{"image_size": 40, "horizontal_flip": false, "encoder_arch": "vit", "encoder_head_dim": 64, "encoder_bias": "all", "encoder_patch_size": [4, 4], "text_encoder_mlp_ratio": 4, "text_encoder_qk_norm": false, "text_encoder_parallel_block": false, "text_encoder_inner_norm": false, "steps": 4600, "epochs": 6.5, "final_lr_fraction": 0.01}
Rows from expert 7 of block 5 of the image encoder, named by matrix and row number. Rows with one number belong to one neuron. Each number is 128 + 24 x the weight over its row's rms, rounded and kept within 0 to 255. All counts start at 0. Numbers have three digits each. After the name is the row's rms in percent of the matrix's.
# gate: expert gate (encoder.blocks.5.mlp.gate, 8x128x256), inputs 0-85
# up: expert up (encoder.blocks.5.mlp.up, 8x128x256), inputs 0-85
# down: expert down (encoder.blocks.5.mlp.down, 8x256x128, transposed), outputs 0-85
gate.99 101:113161096161147175101133084118121128105143062092121173086132128135142192090155132169119116117092117102106124101082107166131106110137133165167185144155128096091112082165157119121137139151131081107156097112145111143096106109103139153140147127106108118161131091
up.99 104:119142164139110117119092165139131117112140164126102096180118119121128086112106121095153113169145127117155163153150168076135134158138157096116063141095119147143136179109126121155142161110119176136126129151104133085120162140105084122140085128140139140116134144
down.99 097:117146130142186158120128123140135144146137133118102119099136129150108105117142161077098103184083125114107158121114143123093084127176115165118143133069164156111096094122122143115096123132107140124139126131125124104113148158161094119154125140138127116147141126
gate.100 102:122164124166132113158112151127148133123106150104131134121098135095132117129126101114115148156150101140112136152156144167157128139157096110103145142119129145140123091068143129096072129124095148066143094105156126157131148089135105133138100212110127143120158123
up.100 100:115115111158128125100116085128141114135141112136161141082115106130106075120131085118158110132155110168132120134090151133101120104150081144156108126098130129139180152136160124102140165111138129123152107110098149132118134128136095093131121136097152128077138131
down.100 092:128115149118116156102128136168120095145169116119102161153120143115099111085139110141138165123114111099088108123116091109087140124099113126161090145131128128147135099083121134143146100120128147115132097163127147139121138132129156132135132136097118103100121104
gate.101 090:119156179145106124135118065137118134173172091154106125149148101130125126096091126112119144123147111124132121156105166117118111131114133120149108137163147084150091106118093131137122129100138144091100148140137110158138144137101154118132139142160160129093109153
up.101 093:134178155096134138123133126128155140173149085186092124150128126129154129151068144118167140132144118096133116128100141124118115105127136118126101149192100082156105100126120121170143119131158133109120134109113107144140114152101135131151123157162153134123129160
down.101 096:108171111149151144125099136163115108109144095137113148196126130105136120122121133121151100119131093102114155114101157102167141167141090154142117094100125123102125199183118105149193115151156159135135134136086080116132102123116080151138134130132112143102118112
gate.102 099:154162172073097155098142138129141114124161109116118114178184137138131138119110123173152121124116148161144150153146161120139171131149147115114113129146095140098132157134130081142109163123100110106117125138147100143140126135153146145113132112154124098115097106
up.102 100:189079166143095130136113152131133157129134108134106128134121145089130096131175128113091106108144142141124149118084141142171108123143130141104109148116103105111123136135076166125146168086137113116160107145146148107120129130116111105166144074149146156100116102
down.102 091:126113126132128125136067146066135120108122147136114141113149132099084131123123134178065111101093147142144138136114125136128176175102112143142166122129121129109140114158132171166129135158132149140111109162120144150152127098119143137153142132131143120139110111
gate.103 084:141160132149110150121128185131132151107136140134105112148177115087156125098114115111151120093088120174185120126119137157153106110129111155147147150178131148182104120117159116137108147120124091130146184116109173123137114133127142145090116132157105094115145095
up.103 091:142058112098139092123090141131133114130108119135154125138112139159134123148148157125133130088159119118130168112109111064132133106112142082105150123091102128125123178157160125165093126160140154139112130147144134136132116112139119113119123102165131138132138166
down.103 092:102140110126127107163136126136143113164101099162147158159104106123122143080140157129170128187117085110121133115092113129110128125141140127120063143128128109141121140115142144101163089150112117152142129080097123124137115100105083063124149093161111102086138123
gate.104 098:155102133081140124113100122139151139102105129124137146153168097120111148123097130124142138118101080108125095123148178105112159141132148109087144117153137138145153131108087117150093168113086144147127134127115095140124119126108143146168153118135112087132122097
up.104 093:129110127090149137110088138127147103135143149118104117170146122118102149141110120114127116121093086108146097137145181170131151168112157115101150132131146157136133171090097129132105167095106119129126116105138116139144115147119125149160142131114125076102120128
down.104 101:125166105150130176153151148099153141118137133108123146153129129096130110177156139111155122135111152136190111120125169141135121100097113138172162101117130103131118141149100143157116139158108126120131138154152135132104123183171129090152130144168109129166100119
gate.105 103:110127160089169118101148144146115114137150096099103095123107138110085089096091101149129146107123125164149103123103166125139112129156115158116158128095137174101146119133120095162133139127104131134148142159090092160135142135122119155103137143180120151132118139
up.105 103:112146179138122118109112166134151150118118113163131117086145163141103132130124115106113147131136098138156167108151090143103121153112110113134112106120143162147130160148143112133122138112110120132165168147102158166118158132126095136155120109112083133172120139
down.105 096:154111131173135131070170114113122135130143129118129157131112103140111157124126114145138163132147099182126165116158098142129123114089140104099111126106167109140132131112114109096152149163142142118154122126133157158078124121136108122146151160116116146105076119
gate.106 096:100115134113124119118088133160191178143154105082127161137130163132166086110142135202080113121182138127099095165103158097097089157127156115114131134094096146165064129128117130096154101128162077093116133115156152113101136091128131105139137121129159145135107088
up.106 094:182126135135153126120153126118087082121106145158145088120106100132107155125117107066131139132083121122131129119138102129143136099136127130138140146187170086099160125114122140160098155115103157161150117155100128129157147149115140126123123136116125118081147171
down.106 088:161093137113138122125088131152109148144119148113193103125134105089145143152119124122105134120139112126121097161143134128082180113131175125110111138144127117127133160118111134100112114123120109126116106149111144165100103118139138139114128150105063121124114118
gate.107 103:150125144122142125094136078188083170099152140150095163131144137127160128136136115098091118178124108133103115085106113144127138142132136136107125137144121113137108118101132141141162152121108089143134153111126110115097134090129146151153118139154147108138122070
up.107 100:154133113117118142114118095150103142116128131119108091091121117123122127105118115175124127134112153109127130134163142126084158133122097143080139121150147117120145148136131133155093148137110115149091121129122113122070151130172178147153114140126116122149081117
down.107 094:141172128073108166083122154128130136137129081150107131129141161136152101155122155105152109110126097159126174100136173130078113131110077123115165154113107121130102081131112143085141081154127119168180140157106110152170110126174141121103058136118154113113117115
gate.108 101:152117122133127136111121128152110127169126103155149157124132130127105117125136171146150140087153133100129151112134142185152136141082173128171085148123113149117143117128080171139118080103154136144132110168139097094146089119143121141120120135147082111155151165
up.108 104:163130127067128156066117113143065130147134123115145154094118146090149142142122133150158110106168122107110139096117169163161159121063152137131060144120129145152141130130104149131169116100139159115110166141139095143130095108149145149100111144126122133152108126
down.108 103:121125093159135106128140141110102100130099135128101160133108141121160142144089164159117130110126148155126137109125126128114128111126087114143152141120130148181138133145138157147112168148093156150135169131132153139132129129095111102168157126099128124161107109