From a checkpoint of a small contrastive image-text model.
Model: 40-pixel images, encoder arch vit, encoder norm layernorm, encoder activation swiglu, encoder moe expert_choice, encoder num experts 8, encoder layers 10, encoder width 256, text encoder width 192, text encoder layers 6, text encoder norm layernorm, text encoder activation gelu_tanh.
Data: trained on photos of plants and fungi (iNaturalist), 90422 training examples, 6.5 epochs.
Rows from block 3 of the image encoder of a small contrastive image-text model, named by matrix and row number. Rows with one number within an expert belong to one neuron, the router's apart. Each number is 128 + 32 x the weight over its row's rms, rounded and kept within 0 to 255. All counts start at 0. Numbers have three digits each.
After each expert's rows are labels from the 100 images, of 14976, where the router gives the expert most weight on average: "colour at peak" is the nearest of a few named colours to the mean colour under the peak. Only what is clearly more common there than usual is listed. The data: photos of plants and fungi (iNaturalist). In brackets: how many of the 100.
# router: router (encoder.blocks.3.mlp.router.weight, 8x256, trained with AdamW), inputs 128-255
# gate: expert gate (encoder.blocks.3.mlp.gate, 8x128x256), inputs 128-255
# up: expert up (encoder.blocks.3.mlp.up, 8x128x256), inputs 128-255
# down: expert down (encoder.blocks.3.mlp.down, 8x256x128, transposed), outputs 128-255

# expert 2
router.2:159115121164100146121152113082107120094159079170084115193076087109086141083140177087143122128087147161157080122117186137149090110189142177128120095167127113124103124149122152131107077132143174124160129142150187153188112089095122093146121169104175117173129089143173091096187131122094158098145160133147168078090131088106174123164164108141080115105101169142144122120111107134153117186048
gate.0:119167086217137109116154070131146147128141109195089147125149162156130077146135138146174111143079096094141122093101093128193154117096186158075095090131079143165105095107094202127075175188155119152141095023140118130192109145092161171093145095119099106142148105121146160169133152096134072140068147032134132140168182132106148153111143108218116139124123125142098068131143127159153080095155
up.0:153170095142089205114075130139116082109125102085141068099102168199087111126160104068068125155175150151121121119108154123089102100140162122170157162116074135104102177109145146125134123058130156084104117143134137107201156132164098143162114163052127092108131189161146140103168131097084192144119102086202157150062134128148123147134063099079167110112112122116208084093154138095100128125116
down.0:139093155139105104108139103113113084195125148068157111092122120067154065115134112148141111160101125126150135047143157137052120103116104114087134080128154143169185146091093194100164137130110178115099098132170155108080123062091106109117180100168144113109193143134154121152127156185135180079160212139137148129121131121131109176157187169135121102121176149126171105168143181152141112084213
colour at peak: pink (36)

# expert 6
router.6:177140124107119132137105086124089127154159166099115100097096116152095166130093141080142124128166104120137184131148095085167087160156144155139154145147147132139105178119194110106143158109144081137141146106149094091095138148114136083094133153083068113193168176072136148122135155129118083164128133151127146083061094117127140184141083121108162162104159070139168133123105183157156202146126
gate.0:154123099157130204171171114138142139114122127116095159124114195133140165068144134158109100114042132133113111125163191147158199121111133099081103118108194143160156136165149108116090038142041185105180108116075195137108159121059108183161136144082095070137125099132096151100122157133163154132113085174095101152133114119162113117146060120159165152094177106124111128135116091145124104207093
up.0:148140109126115161148122116145153107136100132114126180129145206172165131038182102159131148065070130185101102163195206159170174131126124090071116100135181065136153121152118088080121034168081191094139101168093154113099112117079165162150092149192085109079111133138071189144125172112144084105148137163088090150092102135113113160153108173144180131109155104124137146121096077118106100135091
down.0:106132139109094145166103120147188131134067101153135098117119139087143184101086123096167110185133119135195144165193154127098115128098134124126119159136100088135083105090108136079130143154143182089144170118149090191092112078084126061112140085134130126140141138195096099160180113084136180108128138124103104122144100121091120107118119118150165087089126124069146135117123134137125154127098
colour at peak: pink (25)

# expert 5
router.5:135137109134103076181174146080181155136124140131117090153145108168139146156098095110190139140140123101106091091154138119161110151129170056179133156154140117124168187190117102112117120099177144146079117109102155164111107106160171180096152079115134133137135150149103118132169111086129121169101140115067149060146132154180075097129122172136122096177083107089133115185155149103154125152130
gate.0:151077205140149137151072130128146127120128175104106158138169152066164097085113173192162148151175109031140105105164174122130136101107095071121094122119154175139112083151135086199098102118071115190174106117098089125107157107082158171118123149087165100146095106066126110159130158099171105134130179127114085155121126160157117135109139108145181181090136157182073121179134116149149140085063
up.0:121147199167131094177094164143143114150081153113117121106135134145131097119138121219163103155174133076122096146122162097150172106117116094099061175126133104137157112124128143200133099111118132161138116134146146124162161124118157101093143154118121114170121094099078122130138159104186092148124148119133144156123086179098120122107105079153163125101105105135164111149105140183121197097079
down.0:151144108180066171119128113147091147059091146140139115110158078133177118130156136155204117126138158178158064117108134124070191149102085213150183113100151119153136142111096195124149069093179176137144114096174195112119086086129141111159152103092110113152085082077162143181065118116080124156103140103149128111156091117109150111108169178151155123151150111133105114194144133102099147102077
colour at peak: black (50)

# expert 4
router.4:103104136125105166089078096153129138165131136112135068179129140138149125113160126179165175148129160140100177161108093136184142170155074158191118135125085143215192109095120138112193108103111118133129121086066148189082120181179111173142095141141124070119164115102110149089097132132116159128161098133137139132167074081084088071126113178120121187145105112143184125144110135141157124077082
gate.0:144131172138131127134105154117106136078164118120111114121117192161173186110104144171075090082079168087153116171099133123115135084107149109107092058155125064140091143140067125097175102127078138144113097170111140146121115138139117102131124198130097114106116164103130074148148147111150145105101129070147185109149150151108074090108095103145138079130084110165201091087166163128147105159165
up.0:076176063101089153120126095096102112113156112122095140178132126088141119152076124080175145131161074188130140114138129114101181134120123158160103195161124110063156128117166152144093154159165134110111182148136141134142120116196178135151155093095128119143163074153098199111082094135162127141123140157134142126141097113124127175110167120088099182108170132078107109183114183112101105125069
down.0:166092114130136115139094103132101143096177170125102060128065125084099107020086162106076098116079116111107142105120132046123102133136144155129107127112172135151128135083175109166112149145128124104153039131196149125059120159112118126141153108157146145123117116182131110105106174040139159138126143122159122082182095152173085121131100111121111109103154144148171093186123125096119160097175
colour at peak: green (39)

# expert 0
router.0:097161081163095171120137099175158124090109101134153129086088119162122098136156105124132122200113099112101087164170110108092135103122115154158079150123160142178112154079075163171135165165199110063176104146158122109094156135097090101075157083148170109091082123169074125090067141133157135093160088158135115155162093078129076127115128153113152154154105090099088174114110132105084140112173
gate.0:141122131146150130117091133101174103135123105145130105156188121184178146132104074122147172154114192089084125141040171104143093126157150170127124138137132129093173120088168109120107048201134079113158110148131124174098151103107085068156139146118139118150104114148136133146121103100174152155162148161137107139140151117122156150127139156104123030186119065145084153133128167117108185098111
up.0:114107120136097127171173150139109134061140114158091119132124104085141107118111160124062120093104075183156128095167099135104142120118123110110134093083119084099113112155074113092120147070152196162106156088106097126119156127139205174110139155103076167101138140147136171118139177153067100130149132089142151110188085162134124121125141110146135195097146146102115120091122066168149069204164
down.0:155113159109190066129151061089104108127101090134125136088108125117185103152084120075112107094121219111142149128133110142139089088157135087173145133182099101091080169155133126199121148178128171131117126135121102107102114168100137147091144141148118103139099099111120101093174203120101093168132103107071097108160176176150182079129121108107164076136104178080107114128117124078180073133156
colour at peak: grey (93)

# expert 3
router.3:085096142094073055087147176188139143177144123127139124070158110160126187110110143123123187117104107048121131061148111130116154150080093163147141104122105087141132088143168150146058116093102174151131146201123137155170116131135160169087118096156175136167134135153164157132142155161143107131095126080126171125131171115138176138108142052143122148143070080131115167083117118160145063119146
gate.0:117161075142102107138092176126179119096111094116130113056111166162073104171127146130153111106067173105096124125108137127157105123124099131149144119167112144174080083127162159087141079149195069142189157156182158099146107116141109128148073028134159105158083156163147070141158124113149162165111097101180088117103085133122093100095145123147117129135152140102136161127122096114165065103154
up.0:154080153124110141128113088098080068133134199162116145173143140064195155099111087147105125135154112133132115141136118086092144177095109117154127181181123123147125111135137097147134183146106079137109147140102170140093139153121148096161135173138140131116131133099053150130104128139144031121150123145115153154127160144160169127184129170136113151121100135204067141084103135162113133181112
down.0:083125157136126145141099118152152195181115070143151157099111146198114120045105192180181148119163151106156122147108107170111178164130132104113131135170145136154185096147087124135164082156144140130105105098153122152102119122130105156082157124116105224108135133108112119103046112107094112172129206134127112120103129107135090093140077095099161139110147165100108124067102149154164209168117
colour at peak: orange (28)

# expert 7
router.7:119141093099122160122131121114110196126168171183066060157110126093134150139093187102166082124132150166091164133088100095075131114123099182109177190138147065086153176168109125171153111097114161162142143186146086117084097074143077182119091109081161159074084138147163094178075174085125121115125185189079127177115145133120092125159118178111097092140185162156160086156142160173098151086144
gate.0:093109114135142076093144156115170133142135177157152160116103161097150084127115137181108103127149183103070113125110178104115149133122112102088140095127116133060076125140206093118059101106146078120122132124170129114095175072110135165094104111145117132150166138110093069138174105118074159135136146176087100121096149123111192109066140161099104118137125148113100141118189106142161173108114
up.0:106128130161116073083101140088185143135136172161178177109110144132125088148094153164139123118152206108102111153113196089104121127138086113122128115126127115086071129144187106118117064134125088125120162109159125100108156105079135136094115164154108142151122164105115054134188131102083175131141109151095072123085134117117162093063145171091072117128131164122087132099194123148154192093097
down.0:165164130142145125150187139116114130138067094129092103132153137114173144140192133094157229176107162136155129112103171177149105086136085127119141069158093110105122091201190112097165228138072102119141093167161148150135159078109128123164140077154090133184125127091135146142111078111172131152114068091125134144199129137130153110098094184146138152144111185138171144104152114121114134091115
colour at peak: brown (71)