config.yaml
encoder_norm_position: "pre"
encoder_experts_per_token: 1
text_encoder_norm_position: "pre"
text_encoder_activation: "gelu_tanh"
batch_size: 128
lr_schedule: "cosine"
weight_decay: 0.06
Rows from block 3 of the text encoder of a small contrastive image-text model, named by matrix and row number. Rows with one number belong to one neuron. Each number is 500 + 40 x the weight over its row's rms, rounded and kept within 0 to 999. All counts start at 0. Numbers have three digits each.
Before each neuron's rows are labels from the 100 texts, of 14976, where the neuron reaches its highest value: "fires on" is the input token at the peak. Only what is clearly more common there than usual is listed. The data: photos of plants and fungi (iNaturalist). In brackets: how many of the 100.
# fc1: MLP up (text_encoder.blocks.3.mlp.fc1.weight, 768x192), inputs 128-191
# fc2: MLP down (text_encoder.blocks.3.mlp.fc2.weight, 192x768, transposed), outputs 128-191

fires on: "s" (36); "r" (36)
fc1.471:474518484565514584496544440514557520530440563490561417496524501492496508542510520479510515545488500470506485495477422605460546524481413525495526538421539502470525471529506454504523451541498482
fc2.471:511519568580480479512526466514550488566519473521450538519538564414478472567481499499525589553493430482580492433442418516516453528493505519472550537459504494504514444604494414537463466604549511

fires on: "l" (61); "-" (23)
fc1.519:565493492467482534481449588548438442518514515519510555545463558470499591429468563525516479483514475524459517491511554495482454572458461532489562548537569465508405454531501449467509491394522479
fc2.519:543503594529445565491524483407501471610538467509484576465534482455455475437456497447477591530456451551527556485509500591421454596507573519459559555554533566469489554545479426491540489499556415

fires on: "e" (49); "o" (26); "m" (17); "p" (8)
fc1.634:542505503441557531453519505537459544519487496488586468560512522518511555502472527514508448500423529567486526490462499479502518535443439489465430527478530525484557422503466523441522508444531540
fc2.634:508600524455556539519501438493473462555512461515563474497519495465504531471442506520500484456435476550589560591528484504484540484489454493450455532469476564504502470563552519430467537533550481

fires on: "p" (42); ")" (35); "m" (17)
fc1.113:535459533518500459520477560530524510472511528484502572532464514526516521502513487515572428606382505436443527493535454473490440432474556579506490471536572485456541584443525504447509550495461539
fc2.113:480455521498521513559488564495542538511549510513500527507522500470480527487497538571496486508450521439492570446451460526551435562548524555499472553533497534506542560533500536540560459521440502

fires on: "e" (65); "r" (33)
fc1.262:499436475494482569539535559512540496536447526500464428590516499426443507474490451485561489599509505530426478454495529547474580454474485541507519541517584507508507470546528564533513541555458534
fc2.262:478522529536569507480416540530487487571495484476478482528537498542453454558476551538505494555509491463489465465539530526466529535445536458479527554519507515431521455459459457471546538467472534

fires on: "y" (39); "w" (36); "l" (24)
fc1.244:469495580469523510539438546514445550464503494495453517547462504462527475515466515490466502546557411431565485488578530478459515499479448540490510473532569475558545522536484423417674523499535519
fc2.244:519493491503479519517500540601595503443491532458517507437537481468498552495527487530471483498513544495524485520507461519440434451539456517568499529512503529484486535495536523542535488408455531

fires on: "p" (72); "r" (28)
fc1.279:499524530533585550503477436443417584504527400478516473508466447491446486517461528454530481523506545500581516503459498527562551499516487495556491466536483529439516503481558467481512544459491498
fc2.279:536559517494532493482438479487500517485499471519539559568490467507471492517462536507505504478474454492467456472497458442447493487510488462494498500476493491468462426496536487477536533519417523

fires on: "y" (43); "t" (30); "r" (27)
fc1.41:506475460439535542469469436506501536517550427498516562506466491486491559529518482486551507520431509507593530460474440429495477509474535538492518494460480485527440507428482527532446548439541493
fc2.41:502488470511492507480529464462574527493527539512546521528443502375450522471511467536598426472497484511533471518497468524510512534554504470478508474490446435504475379414473489528505559486521558

fires on: "s" (36); "r" (35); "a" (26)
fc1.616:537477466561496546515612428497515574499420473516507463459426469489485440559509582439536513517545447553539465587474415480444437466471460437389567494514556490523557446492472524461490455501535498
fc2.616:539536437590514492504551462557494485517501469557513482500519479503542520534469515549494489527546528530545493515416488476470532484512430482372544422575535475522478510503539476545424404488457414

fires on: "s" (70); "a" (30)
fc1.759:508582472554465503439515435490555445595571451446503493440478543542503492549509475497495467513484531414487445446521489541428500501513470517492491481539500535465485505450491426582472537453517487
fc2.759:529398540462498486494578477468464512516525525535492498481529493482496493464447461493574493521452478531557552493549465605463572578576438542486504495542405542475446417560514433521510499521520505

fires on: "e" (39); "y" (34); "m" (27)
fc1.478:461491404497454521482540532489514567603410487531519490551513473519468504521479499527551451502530559557452573521559503519464511442507602495558433490503505445516491530448526472489453542469510436
fc2.478:567420512539443488478425509493461512558520513579494446576440512526496500472491607559552464466492531506534446486487566486469451525509445465450451466497513470513517443516499522493561508503415539

fires on: "f" (34); "o" (31); "e" (18); "i" (17)
fc1.765:484567442550482583508572440478554495498435528519529506473483473472467489501504493431504464521509457454507394595517480476433522485494541447466560537520512449523506485498557466508416429530567477
fc2.765:564524442540501521492534450462529486525488511501497530553568508481497508533452532479488479550495515511492499548411526475424472509565436499434495466528525517559514529466577446503428519438485495

fires on: "f" (62); "m" (38)
fc1.485:487491562521489552493460459475561461485511489558550501527462501559482521458464461528485497474519493466510511510522517505426464455507488481519531515608459483482504543510466374535532401502517502
fc2.485:542448542511424544488594485504461534443456530513598457551482441557465540521448493419484457519507575459421551473480527539445540472505491515499524549530468495513449468480476547499533474491511514

fires on: "c" (36); "i" (33); "s" (31)
fc1.284:471466534535478421469502516519547515545498522550527465455519505556514530524510530467585515482472497570535537494489495458493525474458488516489549536538491543500474512503516583448480518507565451
fc2.284:540439453466461446512532517571436504549407521541487465469459551523491481524476504577481587488505493526475435497573517558487547520568461543601498503503500504464562497472505522529506462464477535

fires on: "c" (43); "d" (41); "y" (16)
fc1.389:459509536504547526495512562453538492493511516475560539488479496568539485493552499522531498469496480579534472524489428498524483479464425457520439522491540474487524407435527493494533535564440484
fc2.389:530528467487523448444529478478470457555509561483479548472562439591506440390592516493532538486545520432571577412455509523508511465449463493530458466528523490446541463506520506442416535535463464

fires on: "e" (67); " " (33)
fc1.731:484482484503506497506553543568508475504606540480509515575584500505479465438530454517485529440515486469520516508461529487494524459458411474495466468467491572542458487420523552472459596505550508
fc2.731:533571464449548557503546511571481451511531494497443513484462485501454537537529508494517534525486468449459490469536474426497492437499526462518552522473428455527494542448485505483554468441559479

fires on: "l" (32); "a" (29); "u" (22); "p" (17)
fc1.574:475524557463439582506539477477512527479480491485440538437540469513540518525470423507419526548482515511575540563469506561454545496471535477446498512473539471498470525499557496504461563517500449
fc2.574:492545519431563455456495489405438526514541535530573454516553547468518591448466538470548429609536515458527549428507445525500454459457503504546542506448464554466525519486529458480515571514516486

fires on: "m" (81); "k" (19)
fc1.646:560437535520516487447580571509567515607495489463471424543478511559514460467491531446537543394507484511466524490442497492496540538487476503578469491555511540488551477427467484545487455500466392
fc2.646:555490495515487516504569554512506416602482555468486499496523494511444509521448483467570472484456575480445491476506495511399560524491450466528440474567511498567533463507528506477567495469457461

fires on: "l" (41); "m" (38); "d" (21)
fc1.644:486509513481476587396504509526490502495564493454502491524532523528504476540447476514584520514528523478431512491478457484503531556426476541603512473499481516508535510495405534372558487458525526
fc2.644:537492506513589444538508504491477499550544504466510517483493494527490466521480528446512536541513527448533555494451523528449467482533528477463526473496602411552513525552442613529515442564505538

fires on: "l" (68); "p" (32)
fc1.762:453518531529557500511538500419399474529577502458536459495494518488459454583460498534507473470481559546485545483472516500455433477502518504459507513535529454542533482463494432577525475495482569
fc2.762:543467396624504513495514512495432557506521443486528501514538489506522508504567530495453477380519491504524520429534475439496535524549485514522517565490504492524478472487441489500481463513432563

fires on: "p" (58); "i" (25); "m" (17)
fc1.438:538504484536529493509512534571516457494510525457577541529452554430491440532581401512515468495450466574489522532518507499493567420490546464497568530542490462525545443492497508455530495534489457
fc2.438:487479544517501553485516450498449491459465435527501472555473480587535476457422513473467548449494483463482485495493574581499443517462506512460539533557547453521528514501537492479547538481514573

fires on: "c" (39); "m" (27); "l" (18); "s" (16)
fc1.725:542504563408590524426518508499428513529527415521492523501503542484490505433472559457448420502474512560437557518486555492482534479439590516459461557505585510492447443491442458437539511490577522
fc2.725:484530548551576578531523523555485493519421483508480483531425493473525517479534456441512508480455499555557517500507579383469566491524462494475449463480507508533489485537450531441539589503533452

fires on: "e" (33); "t" (25); "m" (23); "s" (19)
fc1.614:493502481522592541557441541453499541548508454472531512511554497456469494533576472414538491455486486511460509477471456501577487523492473427505527519491538454485423485547512484466467538443490559
fc2.614:484488584508481525571534493529558475488459498507480494512553509422519479502504539521554487493498504523565517445523512494430473499432541521561446508469423473480477420455417507455446444543556546

fires on: "f" (34); "j" (33); "p" (33)
fc1.715:458537533548529547523458479470493495538422459480462447552481554542520453494510443443511461459453548491506521505516523428517535495574481536484529498559544378373534500498576468470474570522482535
fc2.715:557482501543443462498536512468530467542564526503491537522554539419506496472443449528513460484478517520475525503428536515525510486507506556507543472538470474481409502449564499485523482466466596

fires on: "e" (42); ")" (38); "s" (20)
fc1.468:533517469460505576522460511532480501459485521512453496478461472494531499510497483612527515457540555512486485522479481457488477512559453549557487505485432486530479507504610523526462516446411467
fc2.468:478469591520502427489490449479500497564508493448519565424516433544485432471482541517494465407470521487497567461486510529515455480423465547502444458512552484496467470491524544503472584515488499

fires on: "s" (28); "l" (24); "f" (23)
fc1.509:481575533490511553503494478464498528552522477443397574459490553484509512522516448502533481473521472506548482503477494469453508516503496475428504521476502432469424443479497432564481577520472476
fc2.509:532546477476504449539525436527492461471537473524537588486537502549494481546438448453583522499522464452530487507403477520482521567516464548425479517576494489487473467570531480579438474596457486

fires on: "l" (39); "p" (36); "<end>" (25)
fc1.420:480485498498449511524512479460523519491552625479449529476492450479490537500487445487443473457513449468489529530492486442553506485561535510504502485567476472512553436410549526454497600484503505
fc2.420:452548504556525506545442548457501425427463534472411506482494435454512461504471494475507530463468522490474534498525526477507515542532535440499518530565466494538575485437543553494465471422553466

fires on: "m" (48); "a" (27); "f" (25)
fc1.311:494478538495553468504575562536486545554494481471564457470523535555493443462508530503552488492534400466452498486500495515448449441501480455486426504500518457527490502495531487457421497584554451
fc2.311:484406511463499516478610554513522507524526502552516514464513490507494439508543509525598487523509518492466483503493498492486526503498491451518468418491472427471544488522557502530523457478540450

fires on: "l" (34); "p" (28); "i" (23); "h" (15)
fc1.380:438475492471511496573461476473506486499549519483513461461474508506450484472501522546454528490536558519525515466497508423505550604404472500451471534472515463569433524537567496517477557495515549
fc2.380:477545525559452457438463541466503500452563491537513525510503465458463494588570573509465531488530467486424459457452513478511494556498451472500461471511507427571489547422483427505478523512514476

fires on: "c" (36); "p" (36); "l" (28)
fc1.583:466433519471439464533482555532526453436462491511547593504608495490516468493566490558496530557473505552505532473530427511420560562547512484468545513542481503534498441494526513452475497437491519
fc2.583:458565423500555419604429532463439518483492504484488506503492438524520446535449515506480502443472560561544497519537506482540478489563477569510533488483490420515506515514478523448563493508475475

fires on: "y" (50); "o" (50)
fc1.576:477470504492498466530565484605544484498482479524486534563425517534463475503543495512529453522559477511425488495474457489543464461481547503501564477494430540479476524577528504481498507541454486
fc2.576:497431516543504496467568542566567526537541542488464512547461517497470536495549513491503579534513470505497439489508479445511546527534458425503442471517511508477533529523572454535526492523491561

fires on: "m" (36); ")" (28); "p" (16)
fc1.125:425459441485485539482519484475439574421498433462529586467551417481496486556500515491562530478525504523519470449519521473528478533521467471549452489580577467531504456440504461532473484461465480
fc2.125:482539528457586427529451496503482519469565524522444499539474467502579536538395536488577426544500496511502543524509533504494523443537500531444473496427479445512516473476571452421469431555522468

fires on: "y" (33); "p" (28); "l" (24); "n" (15)
fc1.85:491565491485461484560515507465508563573531442543554527480489481482459497507573405461488485478530490561585487482511470416463484443448531392552546455475483484534499522481497516504455496475529524
fc2.85:501441525487469479472514496507616435499502522524580470470544525409467534532455472448510492455517474483496510448595502513450501427506565487519509460496454482511464472447484487478497492509553527

fires on: "f" (32); "s" (26); "p" (25); "m" (17)
fc1.138:527513573575445483461436497514487523543458535516518516501439524520498506475517475483482462492534540525503470581453472487481463427493494452586568453478554490477472484539528521497519586506561526
fc2.138:563554433507456453490488529487485472494578456505525549483538453423472534537523493500469539496430482509530533558491552539497564485540493587527469519489475520530491527525448483520545468478511422

fires on: "s" (86); "n" (14)
fc1.376:420450516448487486433465472479525448534466481511526530533492519463533530481491557516488508481511563484500555550517519506540524507438499533552498550522531462528495459565534412501522556501542469
fc2.376:537515498451511448507405526481459505495495437528504457476460470502537530496451569505413525521440472553563475566555579490588457552531492497446455479503581489530513486535420476517501528485488490

fires on: "c" (68); "y" (32)
fc1.415:466589460560549543516491475478462508494454458522523562481482491485469440443517479483521495536529506496479490506458556430514543500530507564469493497528587544476476488494496522550497429475495425
fc2.415:507473534578495494528496556519535504537556508451468551514510487477466494461525444429475401491478413557523534494561481512510520504522501512467511493556464470551463440527524470476558518514480519

fires on: "p" (77); "m" (23)
fc1.638:590472458481523475515468570520489453547542519479438570535415507442514519558506539473477504556523486494397487520484435430536481550525542434456429508534445554452536447426561505531472507483494517
fc2.638:514477555495456478531513557532512513505466500518438485478502541497520541499512534571514553480540479550526505579438481450508497544535512433550529497606475516499518446435486524434433419520499481